{
  "horizontal_flip": true,
  "ema_decay": 0.999,
  "max_steps": 2100
}
Rows from block 5 of a small self-supervised image encoder, named by matrix and row number. Rows with one number within an expert belong to one neuron, the router's apart. Each number is 128 + 24 x the weight over its row's rms, rounded and kept within 0 to 255. All counts start at 0. Numbers have three digits each. After the name is the row's rms in percent of the matrix's.
After each expert's rows are labels from the 100 images, of 14976, where the router gives the expert most weight on average: "strongest on" is what is common among them. Only what is clearly more common there than usual is listed. The data: aerial photos of the United States (SatlasPretrain).
# router: router (model.blocks.5.mlp.router.weight, 64x96, trained with AdamW), inputs 0-95
# up: expert up (model.blocks.5.mlp.up, 64x16x96), inputs 0-95
# down: expert down (model.blocks.5.mlp.down, 64x96x16, transposed), outputs 0-95

# expert 62
router.62 095:107111126113094155095140087102153115109116123123129166120104081123129114125088165105135129129143127127105154087151102157098127153092104099166119111157126154145135139109121102159155152073172139161162130162128093100118123133132128142151092144137104176091108157095128130154110099133114095110
up.0 110:105116152128108127162166131139097114172161130106148141121087098118144161122121123104090102121133104113096146109126144100128114123159119121104095143124111142138146138151107142104140055082144116131129216128162140157121111133086145156134139158168128155118151157110141132144120114134153159108
down.0 127:117111096133099158149151102104125153149069156165128122132112121130157124136141131145159076164164158097129125144141162135071157157129127122159142167129147113151125137132084122125108094107149182088155098149123122085118119090115155089132148145160130105137132128124124117103126094127144111156
up.1 103:162144141156167109143169137131114059103149125152103130096148138139156143130138135063124087151113161096129142127107111110164138102096148152172131127121111127115161140135129124123105111108118149098080140136120083143155097132164102117134126153119122116081112134154189128126151098139129125151
down.1 117:095158113101092160081167108132140121096165143149152123115100161097147130132132139091107143117192137156105187150165100149128129135171137117150109138130126095129099103159145130119158124165110130121117094139091128127112102136094153107159093149127111116129137158100155147140110104163123143151
up.2 081:122127125126161127144090108109138092143080151129137142138144138119109141118107077100112130131155145126141145143151111151110120130147131119118167109085111162147105145110088066076145103127133081138106139109095167163091093115136138157127153152180110190134141131114118157136141157140141144139
down.2 100:090128123146158088168116171115139132146157155125110103135155150168112060116150122105133110164133147135112126111136147122103095142117136129115167136106090067137118112082128105115164139138089119125180149122135157099116085122135101129123142170135138136127145100149145086131114126108124094159
strongest on: crop field

# expert 33
router.33 090:116139129168110146164145091171153131117156126120158155136113072163111103150064143138110089141109178097151159128167149133091123145134116146149123128127105130088114132149132150155135120099176129151137121115087147154133160142116102109151135098116141113157132146124116149164115176116118093119
up.7 098:119115163138116161090103139121178140174128059091159112171137149114144152108120088133128125112131109120130170102066104112155137147123105153149146141139146149147138120134127117126135113141080140112112139129127137108134128110144120132138151075100115126086113098179120159073114112151126147141
down.7 104:161121132141150089122154110160092097134172114113097158087125138127111127121102118087126141150160151108148097118142126111083104137131093098142099143138158144145154141120105155088121145136123140116147153115165165112122149095111056156088124168108116151116154124143116126125099099123094167133
up.8 096:122121178105126142120096157146129115135148133133159157155134126116103154114135087123114112121168110142157147172086143117073101154112077155130151103186114152151111153098092138125157131104107104108109150109145102147134140065148152163097170128132118138133127115138103138103118142103153143117
down.8 099:119111122165089100156168106134097126141111063107135133143155133143146170168133072129136131112140125119137122136146120097109121120131173191099117126123119122085108101134152138152146130124115103156085108149125155148114075102132100114142155107123113166118118091141105104141097109136165103140
up.9 109:103118162093138133100130159134145105132138167142153175132098114103152176132099102073118162129178128114149169115119132139127103162095095158117127110147117100153138132103105098115132117093092135102098118130103122124157140107165122135109112141080143152097152123149122124166152095143174141128
down.9 096:117139141120094159085150113115127147071132144085110125143097105148122129146121109152175144171102145118131137140139113118192094082093155108117155116161106097086139153113117119155160129116124134162112149127155133152165126122140066127138143144139124156142106083131090141122130103112138116156
strongest on: crop field

# expert 23
router.23 097:129182110138160091139101113156123114095111132140136152152121155145100111111139102088180135124095145115131141129107104171110118157090152087142102099094099102135138108095088084101088136083111136151120158134116112105141154128128100118142128084117091110095133115109112116111159117144102151112
up.3 089:156099135126078102121135124147104125139149119104081109128136105131113130152153061141118129123142153137121175137125131070129131123168145119105107092138126114107134139120150124140176115151129140139102161125129124158150092086142157163101160180109135146150109179092109144110100171111132154120
down.3 106:154122114130107112136172106111110072123157104111112107121116103153112107116120182168115153155127153101154136111106105159127132093175127148116125106139152146120125127165119163089141115181149113111110133143089108147110118140099116082153180140143108122153133140079117128154158134103111160098
up.4 127:140180133130135127118148122153153107120145120133104161149118172092091131128104150187152083128082142135137104130095130154157141111111153138154173167149155101112111119115134086113123127138117128122142143187110122102132165127140112118172081129126118099086105141132142141128081170116108126137
down.4 107:096161156125126144152151092098128121090164109145104097135131121162109130130119101078129088111175135121177127132176120155143041160111140154108142109126136118088133121126119122107121146121118102161124116129151109115113129134114114126134105132121140135103117150099088149179099116155109166156
up.5 106:155153117117083130111159147130113081089094127132148104109151172146108143137120127163103109108123166136118112149126121093117164152137145118133111158177100161139139111114137132136106096092099124111159173090145166141161131091138125158155110171133163153132101123136119138137133164159128154177
down.5 110:097105105168124152124125101148118149127118122061099113137104097170122106149125155135102117145123120103146166109090093126092097138101157131115113104107133094115170083126128129138133160129143132154112131105127147131142139135078131178174125133157136122139146128110170148141187126129169168138
strongest on: crop field

# expert 58
router.58 090:183091157101121139109125108141115113139158136150153149083171136106105156146151138149116146106133119110105105171097149118111136147147110148155120146153164092125135100106142128115138149132122173139087107165138140109117103157175104090146111116197134163139139166147107140106135148152144152131
up.0 097:127121135109154157136085130109144140104134131129142130142109095085135171140163151150110089127137137095147148112135105058106180170174109113124107163109079115121143103160113142142144134114097095118111157097155124140143121119130110108137160163111136130153146117134119106097138106092098176146
down.0 100:129137158114093114131145105128155133122111129115122116129128109164131171129100112108161098074137141179117093148097148152102148117124156170159071116100133152080108133143147096101167122126149128170116093138101152129088146143164131135090132113143168148103139182148138119120160125122120113128
up.1 100:097119129158172127100109102134103077141168117110119107148129065139120133128133114106102115138115133129154149153186139111144092081161103137157117155165105113073124121141125150112126121121109153139145118117128088126105152123135131118136134150122142141085138168084149155164131101181105137144
down.1 098:133140176129137133117118121137101138136155091127116118095108142135108164131147093134121132158165125126136150110180144123129085119131150158116143117140062128152092172133171086112148102086093168131143107122126094118163113099115132125129075149116089121127067083121125139130124126141106116131
up.2 105:114127139065131100098120106127099095108095123060138132150094130132106125134154143134153141124124124110124111104144124143144137112134115135112091124161106121107090118110124130100142106095137119153160160134088123097128186140135112110148066159107114135090085138167094146167133104102116104110
down.2 103:146111148126100150151110078113141159121126142166121092107113107157128098141151119125105123124164116127154115090124121134154162093174078113133145082148109149114102115103133119140117147166121154159143125100145097140151090128114120133160120161126127132157141188106137105131061136106094094119
strongest on: crop field

# expert 10
router.10 101:102132119147098193146128128144122075097119116099080137158142144164156130120150187149100141148158095117110096101150092137141136118137136111117116101122090119156137152159133132138132134103130171134100183115145121118115139095154099141151164130117083141142164112142116132137132107091087122120
up.3 118:138079113127077216152139136149121122109107105149085122133112156160149098137101174160116105111156108129098116106104106119119143130129099107105142144143127115126108123172174135166108147137134143120130168148155144139120105144133142117104164132096088119161159110115094120115128121112114154096
down.3 112:140076157136123152132145161080118087120146151103142106125133099079125109111158144143135139139109106092149165091083087106125184139117097112151137128118151112136111150127158161149122101140118123113113127126128117114154101126117080130109136157119175159139097095132165138131086090101137130099
up.4 099:114143149143131127097099166145149156157117157152142166120071146083148146121102122133125153114130139105154116093139113149127130119128135116135123137139171086129172140117125147066114125087124128145103127132105162148107164140147161138148135143122158081125143147194132103111152095154153083111
down.4 097:115134117093082163139109133164126122156141137147129177148178112140130096101139096155105090084133126098100157098121108133129068141124140147115154134104107085093099128116081094112093151118127106135131120147107135113099126118112139116172134118127129147134161094124151142107160144147155180140
up.5 103:151100090121099178158181124134124086086144110168113149109125151132158111153106168114118111130129112122105137166121120149131192127099139151118134121153126141129144122180120118146115148107115139088137147111173130111161085159142119134122123170091129097127133107106156116087136101112138114165
down.5 094:135097210095124090094166101167134141122152125139130128139126115107153099133146124154105125150118144181146134112111120111146134098117108127167122153101080144151146092118180150141192133130174132139121112166126145147117128134136109136120162126118127156142166138156133136120109157096122114101
strongest on: crop field

# expert 20
router.20 092:159102083107147113109158107133166129139086141101149107142121092097141080125109135150145108119124164175145132090139111169108154105154170126153146133144140127124135141123189161111162115128120141138151120114132126119134142112096134171107097102129129095154090158147128138176121170130098141166
up.0 094:140133161105130125166094138106149107127153116141107097120169124139146110141098141139076107102124156112132138178105161109152109130157138138156104113147129126131131076134117167149152129142123119093139114136168110131107178085159172112164089138133130155160140091113149155109106103129153173156
down.0 092:142111156096145113115153080125074130106112132140153085074108090124182138150149130086114111143148124097111111081095156129105141117161130147103131108113127160128154135145127107095134083114162144118136096096117150098129113115111118133120150114144109116111131161171142150174146130178118114121
up.1 123:114102130149177104126156138136116123121149125126133167155148097124086139136143105117134169129115132138138087076081076154124137093111116152143136143162109132110126148165140151144173145141084152134101129148132092106122127110159114083131117089097161120121099162128156138143150074092142133134
down.1 105:162117109156088139103130132157125132145118133112111137112109159134107117111123162119149101052128133117114111110128140135099149130110094137116132133126140143155139143143132136145084140100149155096124142128163182116125166141105151110114065105149150118039100141141103133141135146117144172159
up.2 100:171109166097137153159156135106114135159169109130153128127122127114138073137151087132149122174115130124105151108128129133084154121105171133127130104110093111167128150130145127165130095115153135093126141157164124143105117111153150128072166126112125125113169162113104089127116076111124100103
down.2 093:162095127158123145146118139137090122096110088093138088136141151141090100134103129111143090151144151157085135118119138157132099088142151159103087101114089122110144131153131105111108134123122184181114069124105135105123137149115092143176123151121109146113112113136151161106127157099116116129
strongest on: crop field

# expert 15
router.15 083:156127084116138135101159166139158128146145124150148161101087173135115114119091161106092122120182123091152110109090082154085154152159163108096149118094126131156135113155136133169113124131160141143126128093095153136154154120102153101132113094134128106103136144122140139096126163147122122104
up.3 102:148129150130135108156144108135143118106166109133126089146131150150123127149108117131140124131136174140174114115093089139135143141119123143171121110137136127139088109083177155132170130116143139078161103193112094123168118128129095122160101116107134184129099093114080158121113121136112102112
down.3 097:104113127126093135133138113169175143147135167119114113101098159118103159098146132150135118178140091112088147142137099137078134131111142129111126115071100135151139153110154129131121139158179151133161119140101150102126163136131114117121170104152139131143135167176134100092081130163119159122
up.4 099:175151129076106119117138141121161125099132155133127117104079131124097103137117165157155145140114141103121097137174140123126173154144120115158136146132139087116120108103096144133146119104151127111127119122151150097149167123126115076177097128105120121135173058103127098106112118109123091152
down.4 102:108144145112152113150124147126167121119149109094126090141115156131123127089169151133117144128187093104124153139133117169106101113166146137141105130150127106125126147149129113129105155167165128141117129119125185116111117089175158119112139127111125121136165163158089136151083123159116066087
up.5 088:114119138131093165154118129098087127139115078178107140141133171126114145146172110130170153152136127092119168185120152080114097112147133113122125105127127146113084151107128136127127123090117098120152117147120169111124111131135152125125144151129087153108172106158090140130090155135123082140
down.5 095:104183111116147110173129076112130155180095163141138147124108149161147111157150110134114138097124149151135162107145106079104127126116171092146141162131108132112091102163108113109085144153131112126140175095118131117106100136142165129094142120149131141137130132135120122163073138125104129152
strongest on: crop field

# expert 12
router.12 090:144133132104127165134129100100097114137148134108072165129126108142157133111074094174116149145098155140106108157113150139099114122123145082123146117136163141159113164152155152096083151138102135108153117152143105154079157132146138110152141160126149085169123151125127141102131076119141111116
up.7 067:131165144143119108099150106151145121165114112134105108130141150114095145116129130085137081139130096162151155134108139155078127091153158127142143104134129135122127120123154107094176109145109075131150119086092114134111116097111145142091157105114100152124137121159133155158097129171094187154
down.7 082:109150116174077132125156142098162109118129147115146116082137093097153119145127094184132116151150119105118152136120156134159091143123154153132168150112147092113088156146108141097132110134096141154144136130096172131110130120141113133143122121149193170125143137101113129099121108146068144124
up.8 115:099127114109151120138111086144158094121160137152127123142132092130088085138115102147147147144120169156101147117117081105080142104162156075138104147141139089091123095155142137107180134110116118152115139136106091142102154153118135144149137103146116149136187128137175130128138114127132129087
down.8 098:098167174119116117092111112137118175117134116095157088115108090123124112091160110152095140153125158126158113057110102154080084117145137130108146131115129136113126160140122128143137117145118103135122110112143200116114146102122124102102145094092096140139168126158135101115133097120123146136
up.9 103:125137106136154110123159128120155139126164104164121096073093109107121123106144155142115146177089130129116157140168181160106100096145128119126120112142145138121164154143131128117111086161140121105112144101132137109131137103102124118093139115092114128132142152067151195094144153132085135112
down.9 099:150135133125116121191147107129092133149166135148115122098166145108143113100113140099110130145131141115127088163148135133137134103136153144154149157141183099128151139120167112132146167123145115107163138114142186072134148103134060155146115092162128126092147161134157160136145124123139117115
strongest on: crop field

# expert 24
router.24 084:178119085147142113140120138101150120122095119114155148138142119144151081115136158144157084122128153153150068101091131103164134193131151144105146147106119160139104136147138143176110139112174161135133135122139134092168126164124144148103101118122167145112118147166127155114142139167133116126
up.6 119:136104140117114156123164122140111140112112126156083118147125141121146124105120198166150134150136112122092136091095139173134145138111117142097174129118138156160116142122140147093128138124123119148115130126114174085135129156147168089078172093142154133156117128143094086097108162118140100093
down.6 102:097121130145149167134124119157125157113113126150139133139059135150123191122159137119166180149151160125097115096091078081126165120115107114156158080131144158142132086096103150141117096167136114138108116116101107115139139154117149100141142137131107132134138106115130095132125121095128162120
up.7 088:129114103125144141119088133160145173090137148079134142121104192108121124131116138109151152104097116142132119122094106123123136126136134092101123145161123124102168094105153154110122162144106127140104129180115148118094173118148112058163137130120156128126148109136130126133112131128105061088
down.7 092:130077087108159119117189175140108115106123116156132129159131104145135087145092115115116139182128168141110134166121114127120123127104106103132163169114117147139138111105140095100131124129140170097117119138118095164148114094108124147165104144172130131138110163116132124164168150099142116170
up.8 074:135148130153143109148185097109122141112127168175096112107134171113127112135071082110137126137112122137184134151087141082098138115094145143135150084156123165125122129085116116132130136117112125132147122117115127113182144105110108163089122111130120136121131120130126138142122152052153118132
down.8 095:092119118145141109143149143118127117096101122100168104116121105107141093130128145098127111141122155099135146098148123102117153090127135120119097084154117140118121079128087110151088086126130105143178148143132102130117092123106120119117184138178096139092139191153130150137151098089103109126
strongest on: crop field

# expert 11
router.11 091:116125076167101182128127124146126121107118084106142121090091129121119129152121115110140105091146125149106084112144113159125165099130158116159142123142093116109109125102130091156119124090115126167094111113124147132112164187121140108123137143112123150112124169088103146109144094128093072118
up.3 085:094119148116116118130126141143135115130093146148110098161114130112103155181157144116149164118145086157154135101135132106155116146109080113111141113179098123190090116093118092118132085137150140107125104124101141097152121118160171120084152108145143097115123126149131109175121091111127143104
down.3 093:136149123107162112101210173102112154074161164104157140107119153106139112088110136100159162129111131120122106134101133123133173144135129079122135112124113125143152126143163126139101161159152066156114118125150123135119158155145119140131102114114113122109121119158129162138125089109141114090
up.4 090:114111161129216113106153164097117108157161120109158113110133105065103121113135131176109146152141144155132154105107154118119108109106128102138142138121134171124099162146127081116146141139155135142129090129133123106087168112133156139095137151170163139133119119120106145116113143116138110093
down.4 105:172151155159118119108121137090126151132130101078126133140101097142120129056155153093109130102131144131150145150133142124131094166104112125143135101142128127097133165115136187107184108118097142121098134142158142173138146123113113134170104138100136164134090113140094112098138132120141130173
up.5 111:133089141125169101164134164103135133114132137157126142104152121140122076139086152140139131138108157130098095142144145150112137121116098143167114096125108150155177109149100149148146167163119166123131116105112109147153084147143147140111137148122144081092101160130135185129170078124143134112
down.5 100:131139131150123140152134143115104122128150164085140128115150097117105158161132079089200193158087091135136136157112110076133123154105130117127109126148103119106121093115148110100105131127155126176137143128132099163122137126131139139174102126121120134111083117165082121126139133134113156154
strongest on: crop field

# expert 49
router.49 091:180145094116103178144119136137110126092157145158139093164121157173154129085085168130092126150154120079146121150147136137129129107098117091116090146083119141122127148134114110141135112116166133088100112098155107117146140153147153159110132086133119154100117120148130143130158093136111100134
up.10 089:138097135136168116141171153132104121124110138133075137128126165102143080143139097182150151143093097126142128134114111095094154089159119087153139110139101170145121096134151149113115126164178156130150128184138152145113110100146107086123133128102111149153124140112117131153133157121130083128
down.10 104:132100099137114088110118097140144141124138151110101172149115081172148100160130114092138138110141144147115122089182111145116148139140103143131110131135096105173134145128204147116107110128088151170125155151163131099133096099100136102158148130118164157141133129124108107142134158100109132150
up.11 107:159123103143149153099105140122127144141148146119119144140150111090143133119142101126139118126155136138166119153161084071125106171086173119161134138162102141156103133133153120119163123100107151085117110129118109113127123126137135070106138127132134177121098167141082123143108131117055155141
down.11 089:134085144136111136115094158106129143148150121153123140089132135108145177115134128136122142076173115123164118163143208149125139130124119127123121114136101125122118128104146142166132129124126091138121176179101080123132139181118132082071107144127146125103098142137143124148085154130139104134
up.12 092:060062128143117099126160150120121136105123131135116163131128163130112148109122140110089119118128106130146076093125144115147121133123122122168147084109136125124101147090110166107126140128116157110141182158130148117157129083103155165082158157149123117104124152126136101154126133126161084107
down.12 098:143173120122138172176133153133113160116130114093140121099138102117119106160111113102188129133095098151134134149132106127129143117122132120110083141173102104136122114143125117173123159126114114175117096083160103138114141184130120148172121121130135099147094097152097111138162140109162161154
strongest on: crop field

# expert 59
router.59 100:165122157110157140095133142107115097144122103138161100115129133111090139119144134121151127098105124156100102163101146136165144132152105153100181151114090166109145121086136159158122104132152167100140090162159138121114154111126095093117100111154148158085144158125120134117094131117151077149
up.6 085:111085146138101113100098081120143111106101161144142124149163164124147148125144069065132126112171142094153109134154116076146121129127128137106129112137128125127095125134089146161157157145117104118128130117115103153116098141125112086140146188126143137130137143133066122137113104141127174147
down.6 098:148129116128091085123132158135121128096051116118086147126154189101154139132169134104123141115125110155151138146109093098110125119087132097117144102113135195132126157141126140141165092165097146118120108147176122120148158113109120121095114095130109132077126140124134141132125130098129145110
up.7 088:160102112181089125174107132138121147107101122169109126127119137153165148121123155177120122125128080072121132099137173100133117144138110095150139130146135097110141098111175129123108117131149172112141122167117154099108111133123153103129162121145146098168132111122173098141119118111076127116
down.7 100:132090141108131136164098134147116132108171143157081134065118084092122109139109130127123128158141117128111139112125137135143173123175132086160153108089135149150126131150103150132135094166128143141106155142170119153111160126124122135166160123093124181113167148115116091115138161129123171116
up.8 111:130110118129138147131128134120115202154124141151146141146109137111122131108132151217129115133070107135145125103102162103116109106142127145137143119151108144183117104121148084126125135132128133137153121128132182065139162098159160100122104135106164134140144133111135124124115113101132074108
down.8 123:097085120113136062121171104142148120164140150117112146083110142120111140110162137136092125145142156098152161112145101096116135107108097139144139158165139148159107159127141160085145101131117140137133152163110112131153142098116122135160139088108114169128129095074159114159136128120117083125
strongest on: building

# expert 39
router.39 091:152139094146090139125101116091119139098075156117116100092133136110170120145164098126113149113143105139127167135125185118150108124146108100142119113103147138069132093132119112114123106081162151151110075122105125116137114155112132148140097159149105129123076112127118162090137103113143125168
up.3 115:097159108143161087147091116112142146138159159115155097122153155144092120118145103120113105133141138116178128160165136099145119100125121131155132092134152112082092117094102162135157138116185110110117112101159124117174156104119151121174113136118097123166132122094158147155090114123136135153
down.3 095:118130103110156176153147112107137159121148128114154109166134088106120135130125133101151142151104107151148161124120117111156134118167148106139090097124087100096138142129132144131122105161119096154116158156105089155179146087152169102163130114106171115123136167124147078102122141121141088101
up.4 091:091130164132153107137119121126128141181121131150107166125135117120119117184104145144149127102118150140123138123155156099087092130127097168094128135138138114124165163158088104109174102111102129163097117070118145091121090170100136157127150127132170133112119111144134149133102151135174131099
down.4 090:155164122114168114138132170111104156112129136132121109140148141132142138139129149137143091119123184147155156116137142166132107115130128123102121135121096139115115095142134143120109150125127163173132119149102179145156139132169102165086144124139138171204131132054129134175139111139137143104
up.5 090:120115143123171120120149137183147133114195136113127164130096069077116120082135153108132098139097097090092134121126135129148169129109129122120133142118117146144156135160116125174117137167131114145119147121156117115124144128141123145131138087103165123096144155141118114084147070121114128087
down.5 096:154098133142111131133084122103146120091121136128166118118131096110169155135113112132131087099137144147157112134160112124102109138104113195090104127148157136111147148129140119136147106161118167117167107138107117160118147143136127125130156155148110102189139112108116146074152149109169119065
strongest on: building

# expert 2
router.2 098:110131127138097154151113149152093126095103139148152162159139101165142151178098139105106139117142112140128123142163140115125162098154153161148138153160138090093119133088074111140167181131118148117121134109178114165141112109139116162169094117132143134104106112143184137121140133114106111134
up.6 118:113105162113120100178109129119107138115155117150102145137115060136147119122153134145119184166098107141082167083162099121140132113119098092103128105143129105117147157156131122116147138141154134150138141130110122170088096160116132140082166090149126125150165132133139095107151118101100126120
down.6 106:170124113148138119130135163144133197082120141111110140090092146149128083175109116126155133151145117100129105119109139120107109142164132102144127160101103104148178122163148131146120123140145138170099122136110152128106124135158106135117111104171110139088094158169137102086142120171120101134
up.7 117:177096139156111134113137123137146143127148128114146120139104202135117125143079097104100124114135103105144076136112119164132118141121139148192102125135130082148137113148137113135137153109141159134112132146140129150143137104144091126104116093140145139076146098173128102083122119180163118154
down.7 112:080133131137172128170109139113151096090149103102092104110160102098100172106174134149125149164096164106116132123129103127145124102146128131123158074136120133103067145102134131093144105109141148152107127122099146099126136170101135133133147109119157139137146146129130166188127139131151120144
up.8 080:108148107110078088161130108156088138149128129123175161151145144109095127081161130144105157133152122179128116097163117144165135135113112133144142077126125117131130116130135155104109144168114121109128138120115145102074079145130154133085112145149120075114122152148128127120159138095155113090
down.8 090:104119095128144127106147176108135101121084116190082152127135143173134108128102140117140113109165102110122067125104150111109117115129114156118060163158106157143144126132118137130105131139130151122154123092186133138179090142102126090126117112104140148132142148117143113130127151156129126099
strongest on: crop field

# expert 60
router.60 114:150116161116154145158156155139122111132127170152160153152106140122138144175135106058145146128168138126128133099143157122125165133083072128131098144097131155122119159151084136136148147137166161128146155114117123140170100128089096148092152107153171142148144123121132135123133162112158106142
up.13 075:143116142086114159102099131134151152113122133109116110151158160118167141111110113100144099075118141136127109155129113118172149143115142115085113186172104105118128113122113128106163097117133107151147150152106131139135122134110143100138111155161164148138118136149090112148084196146139182110
down.13 080:130107125156133099137091184105130159132161164153128142132121131137149105128139145141148119125126166118154141093161159113122131136092153141131160130089134168134103107134104162129111108147130147153109172105145090158171111085158106166111120152154171142173184112116125159156130118154143118120
up.14 110:205123078195109117121144133132160156123128128200082124114170131144120109177108131127107141102109134118125124107117136122098132133139102164143129144118113156124166090136168138148084102140143131118141131123102117093104121137134133068133109087114141099126112128133129141117129106139115142117
down.14 108:128123153137125103150119151144120125162119102110122115136126131111128144150126127094092150113151132139106156116112109115131114112103131128114165073105173139090129153180194138194160128143146115121106110111160115109091122121118110129074124165114143138115092106113156139131087074157139146100
up.15 092:079140136142143106074137142129128096088148108098135128133106112134124150095155152108116140139135137136121156118150134129153152124120132100128162156130123132118168123120125131092104099137142111144180170148101104158121163156087106137104133101137147180153147120101098129149165187136074087135
down.15 086:131166080093121138089124145125195128090084143133107111121049113130117152139089138124122128139157154120132111110148166134117148163139105129125151142146080107156126130133115137125144164121129128094176166127138074137164114089140131154127142108135156112148129105135115105109122108117096141127
strongest on: crop field

# expert 0
router.0 089:136187090118109103116098110092119106153133134145139132121155115133108091091105094098171110114141152083094157145116123110084163123074123129106141158150151119123113113117142162118108124120156108112118153099160110168163143163108097147141141155141140093112088149122147121151118136108115160098
up.3 081:149151127155119117106117151138078126161099175120162125158084113099136130134135171140090133138130145132123145103113134085152072103177144127121101094158139134134158124139106150097092120164111113111189161123118150147120119092113086105133127119136104116120158169129133148133116122089143099147
down.3 102:145127124134118134076114178152151144148155144077169173176130108143140131084130130115146157082105110121144134159080118110103108130113119099101174105096116155161133137101154144162112110118123094145088070131124131144118135096159136080136102137115135133109128127103143129134157118137131110130
up.4 097:182121137146132126142140110134138137122138138120072089099079152098116123124116143159128097120148091138121137161122140150107130114158135135135147112109100163140167112092151150180137107161145124134158131116117145156090130099105138113094164133059112091168140169108107130143111165152147125113
down.4 089:197120115135144138137151129132123135120083099135153122109136123163130119185136147110151114107166112138131122073159095116150132111104098129144136157125135107116091159081140155149147133169107136093151114087116142103145101153123160145107138126164129143174124202133108132128155134153118134130
up.5 105:085153149133099122151126137119163086146109082116138170123131114109149112134073106096105145132112131135114108113127087167153112108116112145119125161094124138061159153123109135155083098110119171120144148148143148169106123114139121175148102124135120121114167125139114124129163102147182136139
down.5 094:130110134139128129146137142116137107085113142081130158134113144138173168138109118105146121141147090090145137159132088133160126091137095133140126116150141105162119094100137130094125139131121105092148123091139164185115153171126126117121127138103131133054143146150128104118123066182124138144
strongest on: crop field